config = dict(
    model='contrastive image-text model',
    image_size=64,
    encoder_fused_qkv=False,
    text_encoder_moe='top_k',
    text_encoder_expert_mlp_ratio=1,
    muon_scale='match_rms_adamw',
    learning_rate=0.0061,
)
Rows from block 2 of the image encoder of a small contrastive image-text model, named by matrix and row number. Rows with one number belong to one neuron. Each number is 50 + 10 x the weight over its row's rms, rounded and kept within 0 to 99. All counts start at 0. After the name is the row's rms in percent of the matrix's.
Before each neuron's rows are labels from the 100 images, of 14848, where the neuron reaches its highest value: "strongest on" is what is common among them; "colour at peak" is the nearest of a few named colours to the mean colour under the peak. Only what is clearly more common there than usual is listed. The data: regions of photos with short descriptions (Visual Genome). In brackets: how many of the 100, against the usual share in percent.
# fc1: MLP up (encoder.blocks.2.mlp.fc1.weight, 768x384), inputs 192-287
# fc2: MLP down (encoder.blocks.2.mlp.fc2.weight, 384x768, transposed), outputs 192-287

strongest on: text has "white" (38 vs 11.4)
colour at peak: white (71 vs 5.2)
fc1.702 106:45 35 45 39 57 40 46 54 55 52 51 65 50 44 67 44 49 39 64 57 49 41 36 50 51 54 48 51 78 57 58 36 61 34 33 43 57 66 61 37 60 34 40 44 53 37 50 52 56 38 37 56 39 42 47 46 50 51 45 40 43 48 55 40 51 39 36 56 55 57 63 52 41 57 51 48 69 50 38 50 34 65 48 62 64 42 57 56 55 60 47 67 58 55 43 41
fc2.702 105:47 61 50 56 50 39 60 50 43 64 42 44 53 68 56 54 50 46 39 64 40 44 73 50 55 64 51 39 44 38 48 60 64 32 54 60 62 47 49 46 65 41 53 55 64 71 56 54 64 46 50 33 39 27 18 44 53 54 34 41 45 36 48 43 46 39 39 43 65 60 61 54 45 41 52 36 55 53 53 58 46 40 55 61 54 30 44 68 36 40 53 54 56 65 45 31

strongest on: text has "pizza" (38 vs 0.9)
colour at peak: orange (25 vs 1.5)
fc1.259 091:54 58 56 58 66 47 54 50 37 47 48 53 40 68 51 59 60 58 37 55 54 54 44 40 53 73 55 46 48 56 62 41 53 45 52 62 39 66 63 42 43 44 59 37 60 37 53 55 39 51 45 48 37 40 43 42 24 63 42 35 29 39 56 36 58 42 69 61 40 33 58 56 45 44 68 59 59 31 41 64 32 55 44 42 47 59 58 37 37 52 51 56 59 72 53 33
fc2.259 090:64 66 46 54 62 46 50 68 60 42 62 46 56 58 68 43 41 55 44 57 40 56 48 65 44 62 66 44 42 55 48 53 53 70 48 36 56 51 32 49 46 33 54 61 31 51 37 34 49 52 39 56 51 43 43 28 48 63 58 32 38 47 44 38 82 45 56 52 39 54 42 46 46 59 46 50 67 51 42 37 53 52 40 39 57 41 37 40 62 51 65 47 38 46 46 49

strongest on: text has "white" (33 vs 11.4)
colour at peak: pink (35 vs 9.4); white (28 vs 5.2)
fc1.187 089:47 62 54 51 47 43 59 50 62 48 41 68 47 59 42 43 57 46 53 42 64 41 43 45 52 64 48 60 74 50 57 57 66 55 53 48 45 63 49 55 67 50 47 47 54 39 40 66 53 68 47 58 63 64 51 56 56 53 42 62 50 46 48 50 69 34 37 56 39 47 50 46 68 45 42 55 54 61 51 40 53 44 43 65 71 51 49 40 64 35 42 48 50 34 42 56
fc2.187 092:48 47 33 36 50 45 41 57 70 39 24 51 42 42 44 58 50 35 32 62 46 53 39 57 64 51 38 46 61 52 54 51 73 29 43 45 48 56 45 37 52 46 29 58 53 55 42 55 46 59 37 58 46 57 33 48 32 60 28 52 49 45 46 47 57 40 46 40 59 52 57 60 55 52 50 40 56 41 55 56 34 72 54 57 67 48 57 47 53 50 37 58 56 56 46 25

strongest on: text has "tennis" (35 vs 0.8); text has "man" (30 vs 8.1)
colour at peak: grey (72 vs 35.4)
fc1.256 114:39 58 58 48 29 39 72 60 60 52 50 45 34 44 63 54 52 73 40 40 34 61 48 45 52 53 56 62 46 43 51 51 45 52 40 73 57 46 42 48 51 59 34 56 31 72 46 63 30 66 62 63 47 43 41 49 66 54 57 44 46 47 72 63 42 54 45 63 48 68 56 48 55 57 42 46 55 48 59 54 33 57 38 38 50 44 52 75 58 54 70 62 38 54 40 59
fc2.256 110:62 38 65 50 49 48 41 61 31 54 45 32 68 53 42 54 57 62 45 61 31 46 58 54 60 44 38 70 41 48 46 38 74 41 55 51 60 46 51 45 48 45 54 46 44 45 70 46 55 42 33 41 47 63 47 42 47 56 41 45 60 60 50 55 47 51 60 46 42 58 56 63 53 54 52 32 52 46 51 38 29 62 29 54 71 54 57 57 52 49 39 41 62 53 40 47

strongest on: text has "broccoli" (34 vs 0.6)
colour at peak: brown (61 vs 32.8)
fc1.250 107:63 45 56 59 53 54 42 41 57 61 51 65 49 54 52 45 42 48 54 37 45 58 38 59 50 47 41 35 45 43 59 54 45 37 55 64 46 43 45 57 51 44 60 44 38 47 37 40 53 43 49 44 44 47 37 45 36 56 29 50 58 55 47 47 38 47 72 53 29 66 48 55 68 65 47 55 28 70 57 48 34 38 52 67 57 50 55 24 56 49 39 58 50 32 45 40
fc2.250 105:38 62 44 51 62 53 49 51 61 60 55 51 41 39 42 39 66 57 40 58 50 53 56 41 47 52 47 55 71 58 42 40 38 53 42 51 58 50 68 64 44 39 33 45 60 36 56 53 48 51 52 57 51 57 43 46 49 57 39 55 64 58 49 50 40 33 62 69 27 60 55 50 33 42 45 65 56 53 39 54 26 46 50 41 45 51 56 45 34 57 53 56 55 52 44 76

strongest on: text has "yellow" (27 vs 2.5)
colour at peak: brown (74 vs 32.8)
fc1.699 086:46 55 51 64 56 49 50 33 65 58 55 42 49 48 39 60 46 53 46 40 40 28 38 44 55 45 38 42 69 52 55 65 62 41 37 46 45 49 42 27 47 41 55 62 65 36 48 37 52 69 45 34 54 41 53 59 43 38 60 34 69 40 56 40 60 55 40 57 48 40 46 55 52 42 44 33 78 55 44 54 61 54 56 51 34 53 61 48 62 43 40 28 55 67 52 34
fc2.699 093:53 38 66 66 29 60 51 53 48 60 75 46 42 27 78 57 39 45 58 39 44 60 57 54 52 51 47 54 56 48 45 50 58 33 59 59 58 66 42 61 51 51 49 48 46 42 38 67 55 73 35 56 48 53 59 42 51 55 48 43 40 65 47 63 48 58 49 57 72 39 44 54 45 31 52 50 42 40 56 53 48 37 54 66 52 56 60 53 43 26 63 44 35 58 36 55

strongest on: text has "green" (29 vs 4.2)
colour at peak: black (48 vs 11.9)
fc1.748 111:43 45 54 43 44 56 74 63 60 48 33 65 48 58 42 39 45 51 45 43 63 71 58 30 58 47 48 51 64 40 40 60 49 49 38 63 46 52 41 45 66 24 60 52 44 58 65 50 56 52 50 36 30 51 41 53 50 48 57 54 54 56 53 55 42 23 55 37 59 67 56 44 57 44 45 54 72 52 42 47 47 40 68 43 56 38 60 34 54 50 41 42 47 52 40 51
fc2.748 107:40 35 32 52 39 71 56 42 46 46 53 47 55 52 54 46 44 46 55 48 37 64 58 59 44 49 66 43 43 54 58 47 40 38 43 57 53 35 58 62 57 44 50 55 44 46 43 58 34 41 59 40 54 62 45 46 60 45 46 38 36 51 46 41 32 44 52 50 39 55 63 54 52 50 74 45 45 50 44 25 63 44 59 45 57 47 41 37 54 32 58 49 39 67 33 47

strongest on: text has "black" (36 vs 7.4)
colour at peak: black (49 vs 11.9)
fc1.181 105:51 45 64 49 58 27 52 57 54 53 52 60 60 56 54 33 63 67 35 53 46 55 39 46 64 37 48 48 60 47 42 59 48 47 37 48 70 34 42 48 58 54 62 52 63 64 40 37 49 64 37 72 61 61 52 46 49 59 41 51 62 38 46 52 38 42 46 60 54 48 26 54 57 57 54 30 50 57 54 45 58 69 54 39 33 38 44 46 46 52 46 36 41 49 51 34
fc2.181 102:41 68 53 56 54 57 64 62 50 65 63 54 64 43 64 42 37 67 48 44 58 56 43 69 15 53 40 42 36 53 41 53 46 55 46 44 52 67 28 65 25 40 53 52 46 47 44 55 62 52 53 44 49 43 53 46 44 50 45 41 54 63 37 56 50 61 55 44 39 53 44 44 64 60 52 54 49 32 38 51 43 48 52 48 65 38 48 48 58 52 31 61 48 59 46 36

strongest on: text has "white" (37 vs 11.4)
colour at peak: pink (31 vs 9.4)
fc1.383 124:35 62 65 45 41 47 69 48 60 51 71 49 55 52 54 56 56 50 48 61 50 49 55 33 55 53 54 41 50 38 55 63 60 47 51 44 54 43 41 54 60 52 40 48 59 43 44 64 47 48 31 67 59 46 74 56 39 48 54 70 28 39 63 38 57 59 62 58 57 59 33 35 41 56 67 40 39 41 56 36 44 47 43 54 33 33 42 48 45 54 45 57 45 38 55 53
fc2.383 123:67 56 60 41 48 58 37 52 48 49 31 61 74 62 70 50 51 52 43 50 44 33 59 40 49 28 47 44 47 40 72 48 49 35 55 51 46 47 53 50 55 32 39 27 39 35 60 53 43 43 36 53 46 67 48 46 48 65 30 34 63 41 26 51 65 58 51 43 53 71 47 56 61 40 59 60 50 60 51 52 46 43 40 55 56 51 70 61 36 51 64 38 74 51 58 53

strongest on: text has "yellow" (25 vs 2.5)
colour at peak: yellow (35 vs 0.5)
fc1.405 105:60 52 48 53 54 40 46 61 56 57 64 53 72 46 52 54 51 56 47 42 50 48 63 45 65 48 25 41 54 50 49 70 41 46 54 46 29 30 42 33 52 54 49 66 47 57 39 29 55 57 38 46 41 58 42 43 49 54 65 60 67 71 46 53 29 57 55 51 60 52 49 48 44 55 36 41 55 47 47 40 47 60 44 52 47 38 43 58 54 40 33 51 61 59 45 39
fc2.405 096:45 56 63 61 66 63 58 61 38 44 57 34 65 32 53 56 37 57 44 60 46 50 39 49 56 53 36 54 58 43 53 47 68 49 57 46 45 44 43 64 47 66 57 51 40 54 43 45 51 42 56 67 45 42 49 46 50 43 62 40 35 53 48 33 56 62 38 44 43 65 51 53 51 45 49 59 53 38 51 43 61 42 49 45 61 62 40 47 58 48 45 50 53 38 29 41

strongest on: text has "black" (45 vs 7.4)
colour at peak: black (98 vs 11.9)
fc1.252 094:34 52 50 60 58 55 39 54 80 54 43 53 51 57 51 69 37 42 40 55 55 47 43 68 49 44 45 48 54 43 54 42 46 36 55 64 69 44 51 35 43 38 62 49 58 48 42 43 67 56 58 58 47 44 62 38 35 47 64 42 50 51 55 80 62 38 38 58 52 52 64 69 32 48 37 53 60 53 47 63 53 58 48 39 54 48 40 37 62 63 33 54 40 37 42 38
fc2.252 094:52 39 48 48 31 56 53 52 40 41 46 53 56 76 64 43 52 56 67 35 50 46 27 43 43 55 56 63 54 50 46 53 65 48 67 63 60 46 56 40 45 46 38 55 52 51 48 35 50 52 49 51 63 40 42 39 72 74 48 41 56 47 28 55 39 46 45 32 55 58 39 43 50 45 48 51 59 57 64 65 36 53 44 54 51 59 37 33 49 37 56 66 66 43 61 78

strongest on: text has "broccoli" (28 vs 0.6)
colour at peak: brown (61 vs 32.8)
fc1.244 089:55 50 42 56 36 64 43 39 63 49 49 34 62 47 35 31 39 44 54 52 64 39 57 50 37 37 59 54 54 48 74 42 52 63 60 52 41 60 39 64 42 34 52 29 47 47 70 55 63 49 47 50 50 58 61 47 43 50 45 57 49 48 41 43 82 55 51 54 51 48 43 59 33 63 55 60 76 52 52 60 61 42 44 45 50 44 61 43 43 45 56 46 55 49 47 63
fc2.244 088:67 47 35 62 58 54 65 45 51 47 47 63 43 57 51 40 54 44 36 38 49 50 40 48 43 48 46 68 63 33 67 57 54 62 50 44 38 46 60 52 48 51 54 59 48 29 65 60 53 63 46 62 45 43 24 59 43 51 33 53 43 49 40 44 39 65 44 52 51 55 46 50 56 66 50 54 60 46 49 58 30 49 50 47 61 61 52 33 51 49 46 52 61 46 40 37

strongest on: text has "tennis" (30 vs 0.8)
colour at peak: grey (71 vs 35.4)
fc1.543 091:54 44 60 52 49 42 46 54 44 41 52 45 39 33 51 54 58 49 62 65 62 53 51 56 63 61 56 51 59 60 43 89 53 36 52 58 52 53 53 52 38 56 57 44 43 65 62 50 43 49 56 49 38 47 47 51 51 49 57 46 35 46 52 46 46 43 38 74 36 47 49 44 47 52 49 54 40 62 71 41 64 57 36 62 38 42 42 44 57 48 58 52 33 53 51 51
fc2.543 084:45 68 44 27 50 60 30 38 41 54 64 42 54 42 39 56 53 56 55 31 40 52 51 71 52 33 40 57 46 51 64 39 42 43 47 50 53 56 59 50 55 63 51 51 40 55 35 42 47 62 50 61 57 61 58 48 55 57 37 44 63 61 59 65 45 74 62 43 66 56 48 35 41 49 62 50 45 49 49 42 63 52 59 55 60 48 56 47 52 55 51 47 67 60 49 54

strongest on: text has "white" (28 vs 11.4)
colour at peak: pink (25 vs 9.4)
fc1.551 116:52 54 57 56 50 37 67 53 48 50 55 53 43 71 56 33 49 43 57 62 53 43 35 48 54 40 34 54 52 52 52 45 38 49 65 60 47 53 44 44 51 58 52 38 39 62 62 38 52 60 63 69 47 54 48 43 49 53 48 48 48 31 51 60 58 54 48 49 58 44 52 68 56 53 43 50 51 35 55 43 53 59 56 58 45 48 55 54 53 49 50 64 74 37 53 58
fc2.551 119:44 56 56 51 42 40 48 44 47 41 62 37 46 37 47 47 43 53 40 48 35 68 62 44 49 41 41 53 64 34 44 52 38 34 36 62 64 35 46 39 59 58 46 47 48 55 53 55 39 47 63 63 38 53 58 51 58 27 54 69 38 57 52 61 51 38 49 55 43 39 46 39 50 63 29 45 39 43 18 46 47 30 52 77 40 28 47 58 57 59 53 36 61 60 59 47

strongest on: text has "wall" (27 vs 2.1)
colour at peak: grey (65 vs 35.4)
fc1.750 120:57 59 55 52 50 43 40 39 46 58 52 48 58 38 45 48 62 44 23 35 60 38 55 36 46 42 59 32 31 57 48 53 51 35 47 44 52 67 70 57 48 42 59 54 24 52 56 54 44 36 65 39 47 52 60 31 37 51 57 52 46 47 58 49 57 54 52 51 57 53 44 48 64 41 51 33 51 59 64 35 47 34 59 47 37 52 46 46 43 63 40 57 65 34 60 50
fc2.750 115:55 44 44 40 42 43 44 37 43 37 45 45 53 43 48 34 37 43 46 44 50 34 44 48 59 42 72 54 51 45 69 42 66 42 46 34 40 51 48 32 35 36 67 60 38 49 53 54 43 47 63 43 55 61 45 39 43 53 42 36 60 51 53 42 61 56 54 51 41 42 72 54 41 48 41 60 49 55 65 44 44 58 55 45 72 32 62 33 52 46 46 52 53 53 67 54

strongest on: text has "toilet" (34 vs 1); text has "white" (33 vs 11.4)
colour at peak: pink (33 vs 9.4)
fc1.112 104:41 38 63 49 54 43 55 38 48 37 56 51 47 61 55 45 44 38 41 48 40 49 47 47 46 48 46 52 52 45 41 48 58 66 37 73 40 49 51 39 47 72 44 45 37 65 43 71 37 40 28 43 65 48 61 62 47 49 46 62 38 32 45 73 46 52 52 43 52 42 51 53 47 45 49 39 58 68 34 49 72 42 44 49 63 61 58 52 36 66 55 45 50 61 31 47
fc2.112 097:42 39 51 61 42 55 51 49 46 20 48 44 37 62 65 46 40 42 39 34 53 63 49 54 49 50 61 64 41 43 56 61 58 49 47 46 59 50 46 66 36 66 49 67 54 44 66 66 35 35 43 45 59 52 55 42 42 61 40 48 42 48 38 52 43 31 45 46 47 31 27 52 47 56 50 52 49 48 41 62 57 51 51 38 65 61 51 42 44 33 53 42 48 43 26 47

strongest on: text has "wall" (27 vs 2.1)
colour at peak: pink (38 vs 9.4)
fc1.163 118:46 56 50 42 36 31 45 54 32 59 45 49 42 60 37 37 66 36 39 51 51 37 46 49 48 52 55 33 45 64 39 67 58 55 42 42 66 48 33 50 38 67 55 64 32 42 62 65 49 34 65 42 43 52 64 51 36 32 41 38 67 63 60 59 48 57 53 58 42 58 40 51 52 57 40 37 63 65 70 45 48 38 37 57 56 56 56 53 61 62 62 63 45 35 52 40
fc2.163 123:59 50 45 36 50 38 46 56 53 42 42 53 34 39 58 56 50 47 47 50 49 50 53 45 52 54 73 43 44 44 34 37 67 43 59 57 58 64 59 53 50 38 40 64 49 49 52 50 62 57 55 46 47 57 33 38 36 67 34 51 59 58 37 41 44 54 43 38 52 35 49 51 59 42 40 38 56 49 67 42 59 36 55 42 68 40 50 37 36 50 51 48 48 60 44 50

strongest on: text has "pizza" (25 vs 0.9)
colour at peak: brown (76 vs 32.8)
fc1.76 112:15 40 59 67 47 38 33 52 38 65 41 60 42 56 59 55 54 58 50 57 51 44 48 53 74 48 50 28 50 49 52 45 53 33 49 62 49 52 39 44 44 50 60 62 57 79 35 48 47 53 64 52 70 65 42 62 48 54 51 39 66 53 63 53 44 56 43 57 41 38 37 55 55 54 58 47 38 34 52 36 46 28 44 64 59 47 45 20 51 65 34 59 45 58 61 47
fc2.76 118:43 63 56 57 56 56 53 70 68 57 55 60 42 51 72 64 62 51 37 51 45 66 49 34 60 44 41 56 51 45 44 42 52 59 42 47 50 52 52 60 53 44 53 57 43 56 69 29 57 49 41 41 63 46 51 49 67 51 48 55 52 72 49 51 43 37 51 48 56 34 48 58 44 69 33 30 43 53 60 49 41 48 55 54 56 60 36 37 56 53 64 41 48 68 39 24

strongest on: text has "black" (39 vs 7.4)
colour at peak: black (93 vs 11.9)
fc1.744 121:35 44 54 51 56 80 46 46 47 50 32 53 43 61 58 56 43 42 45 61 71 29 60 49 63 45 51 48 44 47 58 42 62 51 43 38 58 50 46 54 43 58 55 25 51 40 61 49 49 56 51 40 61 48 76 59 37 45 53 53 54 51 62 62 78 42 55 43 52 41 58 47 52 55 48 53 38 41 48 70 48 46 57 63 40 52 42 48 69 42 38 54 49 50 63 50
fc2.744 122:46 56 45 54 31 59 63 59 44 44 49 51 45 53 49 52 29 48 45 55 48 48 43 37 38 63 58 57 69 50 45 50 51 56 56 34 53 59 50 38 48 52 51 57 44 53 37 57 65 52 40 71 50 33 51 59 46 44 60 37 35 50 42 69 45 45 30 61 60 36 49 41 48 33 58 57 53 54 50 59 47 49 46 53 40 39 30 54 50 41 36 38 49 32 44 38

strongest on: text has "white" (31 vs 11.4)
colour at peak: white (54 vs 5.2)
fc1.729 072:35 41 60 40 40 38 55 43 55 61 42 54 45 48 57 40 61 39 51 44 47 57 42 38 59 71 36 37 63 43 68 66 59 54 45 59 49 44 54 54 40 45 53 74 43 45 54 41 58 46 79 48 40 42 51 46 52 55 50 70 53 48 73 42 48 42 54 55 54 55 50 37 50 62 38 41 42 58 46 49 61 41 61 60 52 36 37 52 58 58 70 52 61 40 49 52
fc2.729 072:41 50 77 32 54 56 30 42 45 82 58 37 62 75 59 53 49 57 63 66 56 48 51 61 47 48 33 54 42 36 36 60 60 65 47 46 33 56 47 50 55 57 70 57 54 48 31 50 54 56 35 43 53 54 37 69 52 59 46 40 47 57 43 47 57 70 37 42 64 38 43 47 42 59 54 48 41 46 60 57 45 66 54 59 47 49 47 36 29 30 46 34 55 47 69 78

strongest on: text has "black" (28 vs 7.4)
colour at peak: black (60 vs 11.9)
fc1.705 101:52 46 44 41 57 50 51 59 44 54 38 46 47 65 55 50 64 45 40 57 38 58 51 54 42 54 41 54 57 32 63 46 51 46 63 42 40 29 58 51 49 46 54 58 62 49 49 46 54 47 51 55 52 72 63 65 56 45 44 59 45 59 48 48 64 49 28 52 54 52 48 45 51 56 56 49 25 57 39 69 58 69 40 69 54 50 64 52 42 49 57 80 51 53 60 49
fc2.705 104:43 46 57 39 32 36 53 57 48 42 63 55 52 59 43 56 47 60 63 48 45 65 41 55 58 36 34 63 53 53 44 49 39 43 40 57 53 56 55 35 50 58 60 36 63 32 60 52 57 48 62 55 43 61 35 36 57 40 57 46 47 67 41 48 58 68 43 55 58 36 43 59 52 58 60 40 55 43 38 50 62 60 53 57 60 56 58 63 57 62 65 42 60 50 38 69

strongest on: text has "yellow" (30 vs 2.5)
colour at peak: brown (60 vs 32.8)
fc1.322 105:57 44 52 39 58 34 48 40 43 37 33 60 37 26 50 62 54 56 55 45 52 43 33 42 42 69 68 54 51 58 34 68 46 41 46 55 44 56 44 68 71 56 68 53 47 50 43 48 41 55 43 54 53 48 67 79 47 63 41 39 35 65 29 62 45 71 52 70 46 51 47 54 37 42 37 68 55 44 45 59 47 36 44 63 45 64 47 37 48 37 37 58 49 36 64 48
fc2.322 100:74 66 50 62 34 60 40 63 53 55 62 48 70 46 31 48 53 57 61 53 39 53 49 36 41 51 65 55 61 74 50 47 47 57 56 42 51 48 45 54 46 45 60 53 60 65 51 61 48 44 43 30 37 41 53 50 48 62 43 52 56 52 32 61 43 64 55 21 50 58 63 52 62 38 48 33 45 47 48 61 53 52 61 41 42 49 44 57 49 51 36 46 69 36 50 58

strongest on: text has "white" (37 vs 11.4); text has "toilet" (30 vs 1)
colour at peak: grey (61 vs 35.4)
fc1.429 076:43 59 66 55 63 48 43 47 48 43 55 48 48 60 50 45 46 40 43 42 50 54 58 61 52 37 47 50 69 66 34 49 48 39 38 62 33 40 52 60 33 66 63 57 42 45 35 51 40 35 55 70 37 50 53 44 43 55 48 48 42 38 53 48 43 48 49 33 52 43 30 43 62 59 61 65 67 56 30 59 53 45 53 49 66 51 46 30 58 55 46 44 46 63 36 49
fc2.429 076:39 58 40 75 44 49 49 55 67 27 36 44 36 52 49 34 48 62 45 44 51 54 57 55 64 45 68 45 39 42 42 64 41 47 65 50 48 37 47 43 40 77 53 40 46 37 68 62 46 49 68 54 56 40 45 36 41 62 43 57 44 38 57 47 49 40 42 39 53 51 45 53 35 59 49 47 45 44 42 50 49 70 49 23 54 41 30 42 49 48 44 49 50 44 42 50

strongest on: text has "green" (31 vs 4.2)
colour at peak: black (42 vs 11.9)
fc1.199 033:53 60 44 66 62 67 43 60 38 42 68 55 70 54 34 59 41 47 60 58 60 52 53 44 43 34 58 48 32 49 43 50 61 49 33 35 55 48 46 50 52 44 46 52 60 58 42 55 37 49 61 33 48 51 51 40 53 41 50 46 51 64 59 58 44 64 70 54 43 35 50 72 48 63 42 48 40 46 44 66 53 60 61 53 58 48 55 36 54 64 49 45 35 31 50 57
fc2.199 035:54 57 57 45 51 52 57 47 54 34 52 46 59 65 60 28 52 46 49 48 47 61 51 59 38 55 55 49 53 45 75 42 47 48 46 51 49 60 51 52 37 35 57 62 44 38 48 51 43 43 59 52 57 54 40 35 51 44 52 56 56 42 50 46 39 48 63 54 33 43 56 45 37 55 51 43 33 49 50 67 44 51 59 54 69 22 56 49 37 47 42 44 58 51 54 57

strongest on: text has "trees" (29 vs 1.2); text has "tree" (29 vs 2.1)
colour at peak: grey (62 vs 35.4)
fc1.446 130:58 59 46 73 46 61 38 46 54 65 46 35 51 73 39 52 57 41 67 43 46 45 52 54 50 41 54 62 35 52 49 52 49 67 44 41 42 51 57 55 54 57 46 40 47 50 47 59 46 59 49 49 39 60 43 55 36 53 34 54 52 50 48 71 44 42 41 57 69 37 54 58 67 66 45 30 34 62 31 56 39 31 55 55 61 56 22 63 61 40 45 54 51 67 58 51
fc2.446 128:46 52 30 60 54 31 47 31 48 59 69 41 59 63 58 55 46 34 48 50 34 57 48 58 41 43 64 47 56 50 56 53 49 54 52 45 46 48 41 61 28 55 47 46 37 50 48 70 47 43 32 60 50 53 46 59 68 74 45 51 42 47 54 45 49 58 55 68 69 46 50 45 55 73 47 45 52 60 51 55 43 47 58 40 49 56 30 36 59 39 54 82 42 56 57 44

strongest on: text has "broccoli" (30 vs 0.6)
colour at peak: brown (66 vs 32.8)
fc1.74 101:56 22 51 55 61 38 52 57 31 52 54 39 42 45 45 61 53 61 38 51 54 56 50 59 55 32 61 57 57 34 62 62 52 58 50 52 50 50 41 54 35 53 67 37 56 38 59 50 46 54 55 47 52 54 39 70 66 41 49 49 63 45 69 45 41 45 46 47 30 72 44 50 48 42 52 31 69 55 62 56 41 36 46 56 51 60 49 54 60 59 41 51 48 51 52 51
fc2.74 103:60 45 51 54 41 54 53 44 45 46 50 49 35 34 55 43 50 31 52 28 47 56 54 52 33 55 52 57 63 44 47 44 48 58 55 58 47 68 58 43 44 32 41 38 58 46 68 55 46 49 42 60 37 52 67 63 40 67 40 55 49 53 43 54 50 54 53 57 58 61 55 46 30 63 55 69 51 45 29 51 55 41 55 52 55 78 47 26 42 42 47 34 49 46 40 42

strongest on: text has "black" (28 vs 7.4)
colour at peak: black (53 vs 11.9)
fc1.34 119:37 44 64 34 75 46 51 67 56 47 46 32 35 36 53 48 65 33 48 35 75 44 59 49 56 68 54 33 44 40 34 53 47 46 43 59 58 49 50 52 55 59 53 43 49 63 60 59 53 45 34 42 56 49 68 40 57 51 47 54 38 46 45 52 45 37 47 29 45 50 55 55 48 43 58 49 54 64 35 57 55 45 55 43 52 59 45 49 66 60 38 26 36 52 53 50
fc2.34 129:71 52 51 73 36 55 35 58 51 44 42 51 52 62 63 53 42 52 38 67 51 52 42 42 54 65 66 46 51 42 57 37 69 66 40 45 54 62 50 45 48 42 63 59 49 50 62 49 60 57 54 47 52 59 32 64 41 65 51 45 53 61 48 55 41 47 43 41 47 47 38 46 56 60 47 43 43 44 48 52 63 54 42 56 50 53 55 42 40 48 36 61 55 39 36 43

strongest on: text has "green" (33 vs 4.2)
colour at peak: green (52 vs 0.7)
fc1.173 118:43 57 55 59 65 40 34 63 52 46 47 41 36 48 52 42 67 51 72 44 54 48 34 45 34 48 57 53 47 64 37 64 58 48 43 50 58 63 57 55 35 43 56 62 62 44 66 57 47 47 54 53 48 67 58 41 37 44 42 41 56 34 67 47 63 63 38 58 37 58 52 47 44 44 54 64 46 58 46 58 68 39 56 60 57 49 44 72 56 56 44 46 61 47 62 48
fc2.173 118:59 56 61 48 66 56 41 48 49 35 52 42 55 63 58 43 63 62 28 59 60 43 62 41 49 56 44 59 40 30 53 65 53 60 32 48 52 52 60 64 49 36 66 62 41 50 57 48 50 55 45 67 50 53 41 60 42 60 48 36 63 43 54 58 59 66 55 55 45 58 42 54 58 48 69 40 28 42 53 56 73 54 56 39 55 40 44 54 42 46 67 45 46 24 55 44

strongest on: text has "tennis" (33 vs 0.8); text has "man" (25 vs 8.1)
colour at peak: grey (82 vs 35.4)
fc1.512 106:30 60 53 48 59 63 54 63 41 48 60 51 42 52 25 55 64 45 48 67 49 51 60 37 68 44 45 61 55 55 42 38 61 56 57 51 52 43 51 49 58 56 55 53 49 45 50 65 44 42 72 50 45 47 46 47 39 62 40 34 44 39 35 43 43 57 50 56 61 52 54 40 40 62 32 47 45 40 87 46 32 50 53 48 60 42 71 49 61 46 66 59 42 49 57 54
fc2.512 109:42 57 51 58 61 55 51 45 40 66 61 56 50 46 47 53 46 58 52 44 50 58 53 53 52 59 41 69 41 43 43 34 29 42 48 56 63 55 44 28 58 56 55 61 48 44 51 46 62 72 45 43 57 41 55 49 59 65 54 50 50 57 59 45 52 60 50 47 40 56 76 54 60 42 54 54 47 60 66 52 32 59 43 44 51 30 39 66 39 60 45 45 67 52 56 35

strongest on: text has "pizza" (38 vs 0.9)
colour at peak: brown (62 vs 32.8)
fc1.401 098:51 55 63 57 55 43 31 56 42 62 55 53 38 65 48 45 58 63 50 35 61 34 41 55 73 60 46 73 40 54 63 34 38 42 48 52 51 57 61 47 37 53 56 33 44 59 42 38 49 46 43 47 56 45 51 22 61 42 53 44 29 49 47 52 61 44 53 52 44 42 45 56 49 47 39 61 62 50 49 52 43 63 42 53 33 58 60 53 39 53 40 45 49 54 39 32
fc2.401 095:61 40 46 53 58 41 50 43 53 61 67 39 47 59 51 43 61 40 45 49 54 56 47 62 66 64 53 50 50 47 49 30 51 46 33 67 56 68 57 44 41 52 58 41 42 30 52 64 48 71 52 49 46 59 39 51 51 56 58 43 51 53 54 28 43 52 39 51 60 46 53 43 56 53 42 43 57 50 32 62 47 61 51 60 45 35 47 61 53 49 61 48 40 46 57 43